config = dict(
    image_size=32,
    encoder_norm_position='pre',
    encoder_widths=[64, 128, 256],
    fusion_encoder_layers=6,
    fusion_encoder_mlp_ratio=4,
    fusion_encoder_head_dim=64,
    beta2=0.999,
    learning_rate=0.0021,
    shampoo_beta=0.999,
    eps=1e-08,
    one_sided=False,
    final_lr_fraction=0,
    weight_decay=0.0,
    adamw_weight_decay_other_params=0.05,
)
Rows from block 3 of the image encoder of a small model that answers yes/no questions on an image's attributes, named by matrix and row number. Rows with one number belong to one neuron. Each number is 500 + 50 x the weight over its row's rms, rounded and kept within 0 to 999. All counts start at 0. Numbers have three digits each.
Before each neuron's rows are labels from the 100 images, of 14976, where the neuron reaches its highest value: "strongest on" is what is common among them. Only what is clearly more common there than usual is listed. The data: photos with spoken descriptions (Open Images, Localized Narratives). In brackets: how many of the 100.
# fc1: MLP up (encoder.blocks.3.mlp.fc1.weight, 512x128), inputs 0-127
# fc2: MLP down (encoder.blocks.3.mlp.fc2.weight, 128x512, transposed), outputs 0-127

strongest on: text has "wall" (41); text has "man" (30)
fc1.409:509582518446416553533485492511505496532472452487591504426548454549477560542432502431522497493412550553506509388373476491454510409486492430518540506547490480522541483539497500523502527439464557563484464447532628397565470433475582550514545469519466588516483510528432595510432441539442479354539567556535548426542523473494448570485540440476469527579452551487416430479535486484485494516470
fc2.409:442507508550570509481422540398378512500495551409434473520511440566449521496437481412477500524570510477481515487479475446407483556560449536438480539459515519534512517516448435488531443410501502608456538563501551446413538536472427545473541505500558592500482459502544503547418513523534556507552534464501565541491513609462414547452504553478575459531486447515347597476473490496419475574554

strongest on: text has "wall" (43)
fc1.146:563461543506511521553466513521575498537594415471541489517386528483436484504606550408496457548509422568544522486431445517399524519438593542433598619449534486548484547442475493494427448481461484503505525499407433423443469543481525615432554507440566521451526525436521493513547652494433501484484393487526526538540435489467506499489462484507474490488484427556472478472409517497521492493492
fc2.146:530508508552515459451536462489500488519530536587558458518458485469477442463593537509453531481543438551526473548530521490573414444479439515571448474543544485558543515417470504533456425605468533478484516506494560396478456422556410571442456526568512511624506451476508625483532440547549519491524575410485459533451420387478476460513442533447469560488406477560538584518481407564473532533565

strongest on: text has "wall" (46)
fc1.235:430373478506489419449430554525507518600553442531596540454450510449512566566464429449459467519583496406457498442488611404382565548477466492526522508490490428491495516455508511484488516541498425550531444564520405582526504447507500595441543532466478508555424563479458455511549590488486534454475496521576491522454446496447428455431499470477475550477544504422540520476441494432444455454570
fc2.235:497544594509431437490487427439503444494553583557514459483544413402527449540413507369527467522528459627435388537491489499478422420509483579338451457577558494488432452530438478519479404480472497509516450444562507455462469549508554533491481506533564485380526488529473519503502513460460561478502497505470505467525448504516567537469490578449529531461481500437462525499511553531516414479417

strongest on: text has "plants" (26)
fc1.225:484583481456600492501501625505543459529466522482549465430504543436495524578529487566570512449553511466514497412626445538533482467550488562534504521536468447560518494568557427603517570545511453502499487561417508543465547582522517393509520524467415527454520475555496505497467367536550472577517478495520451583561399484516518489484459379509464478513625459477493450546505436480534528482571
fc2.225:441494535474426479591530488503495530527379539435522498436506553453409474464448511480558491503463557539455459474543510514509525475520527478491610482489480527528375401418507569452483519589415541470411470516404648510480498515548365454472476552510506489512504496619478470555436519443401521456457445472494448474540555508553500532581541576487545417483497505545483485465556425480514482496458

strongest on: text has "trees" (80); text has "sky" (72); text has "grass" (31); text has "water" (29)
fc1.390:455575571506642479549412547557510448546556534465428455538456519513485554509563475440487487597503453475634491425602431530445514512463487502481482550502574577525646490602467547526528449595538578510491557584553481466491519440449455494484469490626452480565435561451561519555474477505488512523497543484547574480534554427490532575484470543528520447468489505503433535482493500481485535490499
fc2.390:529457496541430506514492581478527566505502498451381511473518474548514480394507510496464495453474515539461493530499453539532397469497428500469523482519422540408481417509469467535602561441541427516582441568431466470530512517521547542503399504474515519550451520560414435492619510464526479421499459502467502524617514407450438425544409406534561533476520514507536482463492597389529460437562

strongest on: text has "plants" (27)
fc1.110:546583559469463422458495536494485502530445536514486532516479517539396440523499486489537552541375557601474486565448492482431519497457474491493487323454538507501522491518552519418565489537480493426551340489473519563463509553550483417507571498461439518445533446568435459476507577528565533564529520569471567508558431486404448455497516426471494511502515442584523563529449544522546482534574
fc2.110:438502511497555544418618532516456499427505451376589538508497495614481534469579472555490419582583490532540523535423504456527497493416475472511505581495537554553480578419512463464548542477530461512438387519469415413523452480406548547540556570556463473526500583523492543523486526491511537432592545523499498414524500485551447518542552470482503463500440578425446469475466500608508525467455

strongest on: text has "plants" (31)
fc1.10:437409478512488539492488551492433501505529482498550551552466556595488474458475483454515483488558477542542561515495492456526510477445558445570530483451503568366596558488514563509523566414548462490454486549588539500577506550505493410507402551491510531528463534492577615571559445555570479377570535456554465436492500506463488492499458472520521574527383487550553499462494492602499559396578
fc2.10:534500493536436479461600489530494507513441519599447566445561509512464483483505453502459452504603513625602588506546594454482468480590428506540388535484481522449502422495506494518521510445486505482543424493499367531601552532450474417567512402527505496553455525415446493532494485393625491488483512531476533507568562573477553491455572511468481441480511469513511504588490544579499535484526

strongest on: text has "plants" (30); text has "grass" (29)
fc1.263:408443533526542570506475465365576554548452518527500440473528485542488481499534531490534454624477520488479477498473478483416473510556439385545535455494463519557503551481437478567454538606488502464564359476530436509480519434583446486483523530420409448437476459470464499480430553444560530573500562435447486452550568441435495489485436521508535588526509574526527538587455482506561426554523
fc2.263:417435522547418491503527600468489482426462494462483443518483515452596433556427544568503477509481522525485529564455434388527478433465532452474519534496499522482405528411518548504589498464493427468482445524487481549615510499445522515532516490512517448495543434559462531412497538464592548382503459531403474521480535634482582448466528495414585514483465471367561498495444545517453496474538

strongest on: text has "sky" (56); text has "water" (28)
fc1.148:478557452497439379514520592569536477494530501490568531477431567453540547555469479421568506454511555514522460605496570504394503477454500561470483453487487592501470544579503534455515556538451485457475527545556468478543559526514457532468535510475483567398531482545407420448441518504553518471475463513519453403456473559609393610492478521485429502561434427474605568528491459562523455543475
fc2.148:463489457427472539462506414528416532481481488435531583452515668483546445520518566437521494589487478591547485501480523515476552516488543533538406492482473454424554455449546493556486546483535486505490494441577495582456528532569501539494540534502473517464482424504467535501504502467494544492569515515509557590519474416617555475465425471529376439492516502484469607555578466610468570458382

strongest on: text has "man" (30)
fc1.215:489511500525498567510386559499554526398402509467527501449499562516461559538498490364578476485513528493539532443551483526482464514437507483495508571458494423557625515429519513552565530549494504521478535562477527615597567463484420481508497459525498505471454450457397576451421429497453477493537476516448465548511511478418455494554458576404505573467507576530432479480460443439510605424456
fc2.215:546510530535514499483568503540474506591379470455464417495493392481529463417511537418506482425552463455492457566503415535460517553417533491496534498558441510541556500478510424490548561443459512511508602491546548486411522433520475443498534502493497483471506481536498453558545416408458462494452523551479473556383426441520497582491427537509457553489537537501527494496503578448323417497401

strongest on: text has "plants" (25)
fc1.109:500468492581453585508398486465509418496546526440534495584443531526496480494508524634456498509532502443520503466469479463477560474464610447546530542385465485427521539508591538484426565439526430461501511616552516479555433452523509525491519472447518531500442475462637504577483490458495446445523497362496525515449438478480422485471503460441479509535517514613435518496548476452529488493639
fc2.109:537504587436545477509593551530460463503434516416490568509490461464482425507454494422498481505584529591635546508515572498460412511472446564520576503482460516433462546485551425585495511457540455502489481573540451462527432487502485445405544502575518498479476508471486443570518536488531559405491507587537506528388508572517556485456588536504577534539490554520561488558466537537529334550491

strongest on: text has "trees" (60); text has "grass" (35)
fc1.316:582483516508542471597446503463445458554443492588588537400555554432525437571472521518479502583496558524441476447408523440588446380498560452502450510485482432566487501506507483429445523423529513524489518519537583594460560453508506481566489461501486523533530495457552544515386460435481496476521491538471598464497471503460533471444505526524528445482636533417571548466442580516498492457608
fc2.316:489487451532502439491448543496550468525565525392548517529461556553543402507429527519484484512541494545474483457566492480559550446438550594657446419506457540501426549483446548482523536508566435432487383519472456585566521435409496533602534545492422456466548451511507508509431424517471539421560502536572500509481586554509539538404445499488450535482495554603487517480520477497449452469568

strongest on: text has "wall" (41)
fc1.4:533457506524543502513488551404548525536452536495502481470468622450429506447485572493473529461539462494491563588679514543517528552509477401503537541502444496493486480506537437417503513540491509494503549469538519554482454492582472433474543506561492633409531489454524510598533444490458475590502464499471501499421527526447497483392453560532545572371494503474546542461464591451442394508556
fc2.4:516430507500480497517528529512420555492532504540509458442442404457453537552457489515546480507562474491445509514514458490411516419558475568423458408460468523535502487571459480553511554545530427482428514471579516416470421428495393450581550458558505588526417504445578510502537527428493491552524495578512548610458460491384495382378508491500517479425473558551457512468542513498387498477526

strongest on: text has "white" (28)
fc1.443:470541456518479575481452499532494469476384498520569557538536551470532417457475570584535564446582440425567614480479469487571486544425488531529529495409570483484467524466528438554417557444590490551539568497518514510526349466556439490554527500470511528555461584500538491501428610462482447453545475485506455474521468421563529516481468462487505491586485497521503449510488562451593563563399
fc2.443:409456504537388548487601498476418514469542505387534516496472543590387454538556456486587479522430432445553498530499456533496530596525433589534546461479508513553452520536531492518535500490523397548544520527422444615468494517558393489551586520521511590485525489519483490625488461532522510589521481473545541464464525546457570552493541503427452498480546557503567411525497485465441450458521

strongest on: text has "red" (30)
fc1.189:525524461556477469426578500473567443597533510537498544507481515508562548475510467513437587475492564490501578535541549485584504463377520508511433532467543523446497533433507447517403543524429416407419521424443570433491555456509491509442483490579420513510455614511504570516600486478525514511506572497560635498521415459577487413482477535612420442499462478499469526476521496458501532550478
fc2.189:524430456485474458564547473468548510579555474560439518463401585533464527496659552524508557478511514501597499543510516529460497465479415517435511535431468570499437479400409560473606596600462519523489504520463475400557390460460556518440446492479398448528547490501493506495502473411509521552532488478450442454514420450530502465462547505510459474527494434425453400510472473554507457452501

strongest on: text has "wall" (40); text has "table" (30)
fc1.74:558453480496428458527409498491482442513443521471460476374463372486468548533496426467513455537537480548471443416435474489379441525402466412523454471502534538562550488490449543539453393562437510610496418513514523532558536500535483518425547485551612600479454541582550544464508484473430461467492533486490542481453523473476453501450438478472521577519480451422495447412482471445516448438538
fc2.74:571539533585460452488524517537457524508456476502521538527498521609384518446371439482492535517476467576434374554593532511511430473558423571562448504510523401496535514517436452461524479396493572537539474510507468488481484453500461547557542461593536534528495535471517583473451506609488466535446487511592544483554422533486424559452522485482451527427601513521468606511478563458446485528474

strongest on: text has "sky" (55); text has "blue" (28)
fc1.142:520498477552508438596471485466488460574492550484474505563531527459445526438490478427486553505584589479603472507521489534538517379465586455546449480501447548431499494474525572406531477453548527578474364473568564484460476380486587481451486469522478484459414531396576530486448402465481475516533526432427497442554480483476495517557512532576435493531377528463531457450460521474545555467526
fc2.142:464442531578514505459484381478575483501401420550461558462483416499472469489506499527479407463508545553491509528512526629468467369519516567426506377469488502442477534530425529576430557476448530465473386523437511520465552598489434464424527519429495467508445615472555464445549481492527486431533530539517515514586536472524568477491505492477556430472512496379533499469482483473486456431478

strongest on: text has "wall" (46)
fc1.205:514410440551555455463545544484514528550390508478507411472541500510535471535553573460407528631544534489556497552462520504503443594435434513393538515542497548474508430541539402475497401558507458520587460489562519525440466504546502529503600440554564523470495540498439511568572543487599603504494499452441561523464580466485436490482565453486454495585475580530541534488430495471446445471516
fc2.205:509490565456602458475460561502413541542525536527524501474520557487482563570585525439471517547618541534476449503471513460454455548533596482430574424470433465504600487498591518498508486532507513475441550502396466416514495397559503478440560550574499500475413564528511513466542487565479508546519438446500455572511458468465523488515400520375575515414464463520429455514430513502613437517491

strongest on: text has "man" (35)
fc1.17:477519446565425487552504530492597500519575489433505464500552513590535470499512526404493460460478424568589602450524482499512531569545535466446433514529470415544473505515502577482465582439593448508443538503498506476455446508520562526516480463453452423513454456499600518487534461509466537400550449490442500565519548585564479537489587540566472567534542492637594437481416404494518534479569
fc2.17:437562542557553497513542476434535422483481524447615602519580441433429528567517506421545425428524469492461486516455615442516412479500526430626498616523489451447538445511493573426505481398529535499446455480570460481552469528530516534583479498481440438495420524488474477498612583419527473481502465490490484489468494485560512464546527464495512459500490507437542399552446406534488524464485

strongest on: text has "sky" (63)
fc1.424:478470462541409544505602443412443503467544526522492433490542584571456543497533531478506412436464417580435489429525573480493533478494488579470475463478565499433617460437450530443546458488527497558485442439591518492544457462537479540398479542611456479397480464507464557512574521494517510508523509465486443519590519473500424458518598412489521507496443455562470392541488461409544536511545
fc2.424:500566519436434483495422474504526552508482508450486546464551599414533452565447414454456521568466497473479572475535445446442480504526557482573518501487490538459510501579565442473464558449547560453408473541380493447463490520563506494536508540548549444448482538442493462458508420515432454540464518511572552449538493472465576388568508451617508413564600521514458579383512453577537466487521

strongest on: text has "sky" (51)
fc1.190:497440413567475576437495492593447414519548446497457555496553466540535591480421467427490453519533493518540637460468585449469454464519508479498478506525484598480492547513570564505454583490552568500472467439453565564555401582415468567486504510519516576529554403471474512452511500494456444426536465504430497467499392459554476545492458461595516529497426508480423522468529580526456565551469
fc2.190:563539534583459483501519579494430541462522459518421558504512510547383507405551556530626449579545462534535460486479627409486530571524439489513512516441444491494474445488511460492496584589484504569489536541521481456518472398385444496418502564517527539472461559542565413473514474483463493547500438497527453460495493537478598472385493508480479475551578407548449541440546537452531521505444