From a checkpoint of a small model that answers yes/no questions on an image's attributes.
Model: 9.72M parameters, encoder norm rmsnorm, encoder patch size [2, 2], encoder depths [3, 3, 3], encoder widths [64, 128, 256], fusion encoder width 256, fusion encoder layers 6, fusion encoder norm rmsnorm, fusion encoder activation squared_relu.
Rows from block 5 of the image encoder of a small model that answers yes/no questions on an image's attributes, named by matrix and row number. Rows with one number belong to one neuron. Each number is 128 + 24 x the weight over its row's rms, rounded and kept within 0 to 255. All counts start at 0.
After each neuron's rows are labels from the 100 images, of 14976, where the neuron reaches its highest value: "responds to" is what is common among them; "patch colour" is the nearest of a few named colours to the mean colour under the peak. Only what is clearly more common there than usual is listed. The data: photos with spoken descriptions (Open Images, Localized Narratives).
# fc1: MLP up (encoder.blocks.5.mlp.fc1.weight, 512x128), inputs 0-63
# fc2: MLP down (encoder.blocks.5.mlp.fc2.weight, 128x512, transposed), outputs 0-63

fc1.68 [126 142 147 174 111 138 118  81 110 146 129 163 142 164 146 128 125  87 134 132 118 117 164 131 127 134 148 192 102 142 118 114 136 126 137 166 139 145 114 147 175 112 143 145 129 159 153 113 150 156 124  90 125 124 156 138 179 142  95 134 146 114 185 137]
fc2.68 [135 110 130 170  86 122 144 152 119 121 121 143 133 143 137 130 136 100 127 107 122  68  77  99 133 114  95 118 134 115  95 109 126 151 154 160 132 112 123 102 109  99 122 143 161  86 102 107 132 112 178 119 158  74  89 163 140 106 134 135 142 158 137 130]
responds to: text has "sky"; text has "trees"; text has "top"
patch colour: white

fc1.430 [165 126 108 117 158 151 160 155 145 105 140 163 131 165 125 110 145 135 122 101 100  76  96 146 105  91  85 125 122 124  98 127 157  96 151  92 158 135 149 130 120 126  93  94 119 147 112 117 192 145 125 142  96 139 152 139 122 112 162 131 117 162 114 114]
fc2.430 [129 140  95 139 109 136 125 147 126  97 153 114 113 146 139 112 128 151 104 120 118  95  64 132 137 111  94 119  84  89 128 139  98 141 133  99 127 126 145 126  93 124 125 111 120 138 111  81 155 139 172 127 144 132 152 146 111 127 168 123 100 107 128 151]
responds to: text has "sky"
patch colour: white

fc1.242 [170 126 148 160 112 173 114 128 130 142 135 116 148 101 141 109  99 134 100 126 125 123  92 146 139 174 143 173 154 113 112 107 140  94 111 139  78  94 139 148 153 129 138 128  91 142 168 185  75 148  82 127 126 146 123 129  88 102 165 152 114 149 101 117]
fc2.242 [111 136 154 156 139 108 124 125 129 121 135 128 111 117 117 184 104 104  97  86 139 150 111 134 126 159 126 180 156 120 113 159  99 117 108 127 134  79 168 151 109 125 168 121 115  96 156 123 139  98 148 127 168 119 129  90 131 122 132 161 123 136  91 101]
responds to: text has "grass"
patch colour: grey

fc1.228 [137 141 109 121 120 157 151 117 114 107 155 126 126 110 139 144 108 135 128 128 103 127 134  96 123 133 115 106 112 158 105 192 159 132 102 128 107 132 136  93 137 108 141  72 143 165 166 147 106 177 109 131 119 129 143 137 139 122 152 153 127 111 134 106]
fc2.228 [134  99 102 126 123 138 121 141 115 139 128  88 133 183 136  67 156 161 147 146 141 123 128 155 136 163 150 111 165 144 153  98 131 146 142 139 162 122  97 125 138 137 140 174  92 138  96 125 139  97 124 115 116 134 130 150 112 137  92 142 101 122 168 116]
responds to: text has "trees"; text has "buildings"
patch colour: pink

fc1.181 [108 108  82 132 103 120 164 137 144 142 122 164 101 162 119 109 131 144 109 110 118 176 102 107 183  98 124 149 111 170 126 128  89  87 103  68 134 149 112 158 136  97 136 136 133 111 127 121 150 117  91 113 100 154 151  98 108  76 121 139 103  96 161 127]
fc2.181 [159 177 132 101 154 146 172 153 113 135 158 121 140 107 148 120 112 112 127 138  79 127 120 138 122 127 107 146  81 154 146  87 143 139 120 124 109 146 101  87 134 179 105 117 125 116 100 143 110 136 144 131 159 109 134 116 128 150 140 122 157 159  89 113]
responds to: text has "trees"; text has "grass"
patch colour: brown

fc1.393 [152 130 139 176 142 113 114 132 103 162 150 107 127 173 150 139 140 134 150 194 141 125 185 118 136 139  96  91 125 105 123 121 140 156 112  92 153 153 113 170 116 153 128 161  73 151 148 115 127 133 163 139 137 154 139 169  85 104 100 134 135 184 131 139]
fc2.393 [134 134 131  63 147 188 136 189 131 111 123 124 161 138 163 152 121 118 118 121  94 149  91 147  87 141 145 168 153 118  91 105 147 147 106 156 124 113 125 177 131  97 148 127 168 145 102 116 126 108 119 101 116 100 131 119 112 130 181 126 112  89 146 128]
responds to: text has "sky"
patch colour: white

fc1.496 [136 108 138 124 121 161 157 169 151 150 115 150 138 128 136 164 131 133 104 120 115 134  82 152 134 152 139  89 137 130 108  62 152 134 133 136 138 162 126 155 125 133 142 174 125 130 103 132 134 153 132 140 152 123 104 107  66 107  97 121 140 143 144 110]
fc2.496 [121 120 134  84 116 132 134  92  84  85 133 105  93 147 121 124 154  98 144 175 158 121 137 125 121 115 143 115 119 174  99 110 155 152 155 111 130 114 126 123 162 136 162 140  76 130 123 114 126 102  97 152  87 121 103 168 134 106 121 153 134 152 105  98]
responds to: text has "wall"; text has "table"
patch colour: brown

fc1.3 [137 114  84 132 123 149 113 162 152 118 134 143 160 111 139 147 110 150  96 160 105 133 137  56 102 109 103 176 143  99 116 124 148 152 118 116 132 154 141 125 127 135 100 112 102 137 115 128 156 148 166 133 120 144 128 142  96 136 141 142 160 121 100 137]
fc2.3 [153 133 109 111 141 152 143 159 156  66 125 134 139  96 138 103 121 153 125 149 157 182 152 143 145 113 106 163  95 135 147  95 103 121 106  96 154 166 112 137 134 160 108  93 126 119 144 131 109 144  45 134 145 143 127 138 111 102 126 139 105 135 146 120]
responds to: text has "sky"; text has "trees"
patch colour: white

fc1.186 [128 144 119  76 165 172 165 148 111  91  99 120 124 132 106 114 105 125 128 152 167 119  98 141 182 125 126  99 109 126  87 116 125 131 145 146 111 144 125  92 115 141 146 175 151 124 114 164 122 124 157 128 100 137 139 123 150 102 176 156 153 113 154 144]
fc2.186 [121 166 127 147 150 135  93 114 120 142 146 126 141 105 171 143 168 135 105 115  76 112 109 122 179 170  93 134 129  87 150 148  77 114 106 180 122  89  99 157 124 108 135 143 110 114  98 147 141 123 130 150 118 127 151 142 184 122 114 113  96 123 109 136]
responds to: text has "grass"
patch colour: black

fc1.354 [106 113 138 135 118 135 127 141 142 135 139  93 127 115 133 108 124 158 105  97 149 138 146 144 164 134 114 109 159 118 132 121 163 135 131  95 130 144 140 139  88  88 152 105  75  76 117 147 118 177  80  94  85 138 105 128 148 113 112 150 173 117 115 136]
fc2.354 [117 164 116 124 142 121 117 113 140 154  99 153 102 128 124  48 110  99 139 112  84 135 159 121 137  91 159 138 129  85 128 131 129  91 150 132 126 107 102 132 112 133 138 113 132 148 179 187 129  97 140 134 146 167 109 119 133 106 142 160 104 159 122 131]
responds to: text has "grass"
patch colour: grey

fc1.15 [ 91 145 101 160 126 116 117 102 121 142 132 103 113 115 110 152 104 105 131 132 112 126 125 151  98  74 127 188 174  86 135  88 134 160 129 116 131 103 108 166 155 119  74 117 160 103 101 102 136 141 145  87 128 135 144 142  99  95 154 124 146  95 114 120]
fc2.15 [ 95 123 121 144 105 114 156 113 121 163 128 118 121 138 136 147 144 128 157 107  94 121 156 182  79 126 107  97 164 115 149 109 151 113 145 129 104 120 120 130 119 114 132 112  83 138  84 161 116 116 100 119 109 150 110 133 107 135 147 127 143  92 111 145]
responds to: text has "man"
patch colour: pink

fc1.419 [134 128 102  95 109 164 143 100 136 156 147 148 124 124  99 119 138 126  82  81 129 143 106 104 166 117 161 111 161 150 132  88  98 144 119  89 124 100 124 137 135 139 118  97 123 120 121 109  72 125  72 150 163 111 163 145 139  96 147 111 166 144 129 145]
fc2.419 [121 167 117 131 143 108 118 126 115 150 121  99 121 151 136 109 119 175  90 138 110 139  88 135 142 133 139 122 131 140  98 172 152 100 110 149 129 135 158 164 127 141 128 132 149  63 109 136 174 142 124 140 129 133  95 112 168 110 122 176 147 155 107 123]
responds to: text has "grass"
patch colour: brown

fc1.301 [117 115 140 101 150 120 184 177 125 115 119 117 119  99 177 136 115 155 142  91 124  88 119 141  72 106  95  87 133 124 125 130 165 125 117 129 121 143 124 165 192  51  92 136  96 149 129 123 161 122 162  95  79 115 115 159 116 128 122 112 153 122 172 135]
fc2.301 [128 122 125 134 122 163  89 111 128 155 138  85 112 158 113  85 108 161 145 122 144  91  92 104 120 155 123 119 115 122  95 151 136 192 104 118 122 173 172 128 122 177 121 158 112 147  99 100  91 123 132 137 124 113 147 136 136 140 134 105 129 140 151  96]
responds to: text has "trees"; text has "sky"; text has "grass"
patch colour: white

fc1.500 [109 125 160 123 111 124 140 108 132 130 109 133 163 119 137 134 155 156 161 129 106 145 114 101 157  99 115 144 140 146 109 128 135 117 100 149  97 120 144 151 152 109 127 119 100 107 118 116 133 157 148 125 162 123 145 119 116 106 127 127 159 111  97 162]
fc2.500 [110  72 155 122 149 101 124  98 130 137 107 123 133 121 110 104 140 130 141 134 131  92 134 138 133 127 106 109  98 105 113 106 124 158 114 123 187  84 103 107  87 137 152 162 113 135  98 119  94 101 127 122 116 140  87 134 110 135 112 123 104 105 106 131]
responds to: text has "wall"; text has "woman"
patch colour: pink

fc1.12 [135  84 125 139 155 163 121 136  74 120 135 140  97 135 150 145 140 139 139 106  80 110 149 167 113 150 127 156 105 134 140 121 134  94 122  84 171 122 120 131  87 122 133 154 130  86 138 111 123 127 147 147  96 134 139 131 130 141  86 166  86 124 119 165]
fc2.12 [129 131 105 111 173 155 123 133 128 102 158 142 102 169 122 147 117 101  93 157 172 119 175 103  91 117 121  82 145 126 103 135 132 159  67 153  90 129 119 133 140 137 157 160 131 122 122 113  85 118 108 111 179 124 111  97 136 115 142  74 158 165 139 134]
responds to: text has "trees"; text has "sky"
patch colour: black

fc1.130 [ 99 133 151 125 123 122 124 131  73 105 107 141 101  89  87 133 131  72 138 114  88 123 145 157 111 124 122  95 168 120 112 167  92 128 127 119 131 106  98 135  82 156  95 147 120 112 109 133 117 117 119 136 102 104 109 108  87 131 109 118 188 134 107 110]
fc2.130 [132  95  96 132  94 129 127 131 142 158 147 144 136 137 163  78 154 149  90  99 134 140 136 118  94 186 146 154 131 116 175 116 131  79 165 133 114 123 127 102 174 127  91 134 162 103 143 156 129 122 108 120 146 147 157 141 114 123 138 100 133  76 118 121]
responds to: text has "trees"; text has "grass"
patch colour: brown

fc1.195 [154 120 116 123 144 159 120 112 162 121 117 142 151 120 153 122  98 106 129  99 117 110 110 172 146 139 114 149 106 111 129 143 111 157 169  97 144 104 142 186 102 116  87 135 150 157  88 129 135 172 125 154 161 125 134 121  83  94 145  95 137 119 125 124]
fc2.195 [ 65 136 158 171 109 108 126 114 131  72 142  96 111  92 109 151 142 150 144 150  86 120 132 135 127 126 108 127 136 108 129 137 161 151 106 117 123  92 108 131 115 115 122 104 148 132 111 153 142 118 105 147 109 177 187 144 148  94 129 113 123 107 111 129]
responds to: text has "trees"; text has "sky"
patch colour: pink

fc1.319 [123 104 144 144 117 125 108 128 143 180 120 166 107 146 119 105 147  97 100 124 123 111 117 133 150 119 121 107 146 104 133 137 178 141 114 103  87 121 117 133 111 137 149 123 109 161  94 129 141 101 155 135 150 107 131 158 107 103 114 129 161 149 155 164]
fc2.319 [132 126 111 150  81 161 108 113 105 137 164 147 136 120 135 114 152 175 144 109 125 111 126 123 143 156 127 167 142 105 100 124 131 117 148 127 128 147 142 129 140 134 173 142 127  89 173 127 110 119  72 101 116 118 115 159 109 172 113 119 185 148 165 126]
responds to: text has "grass"
patch colour: brown

fc1.451 [130 131 103 142 125 147 134 162 158 166 173 149 139 165 107  85 121 193 135 109 152 121 151 106 131 107  92 146 176 171 139 152 126 159 126 118  84 120 128 151 123 153 104 106 141 117  90 171 117 173  94 162  90 159  90 134 108 145 105  96 101 155 140 141]
fc2.451 [116 103 134 144 188 103 119 145  96 155 107 162 157 113 135 125 130 113  96 110 136 163 140 163 111 117 166 147 132 201 137 155 103 126 146 138 130 106  91 123 106 122 108 110 108 109 125 114 113 127 130 131 121 114 127 130 144 128 109 182 155 105 148 122]
responds to: text has "sky"; text has "trees"; text has "grass"; text has "plants"
patch colour: brown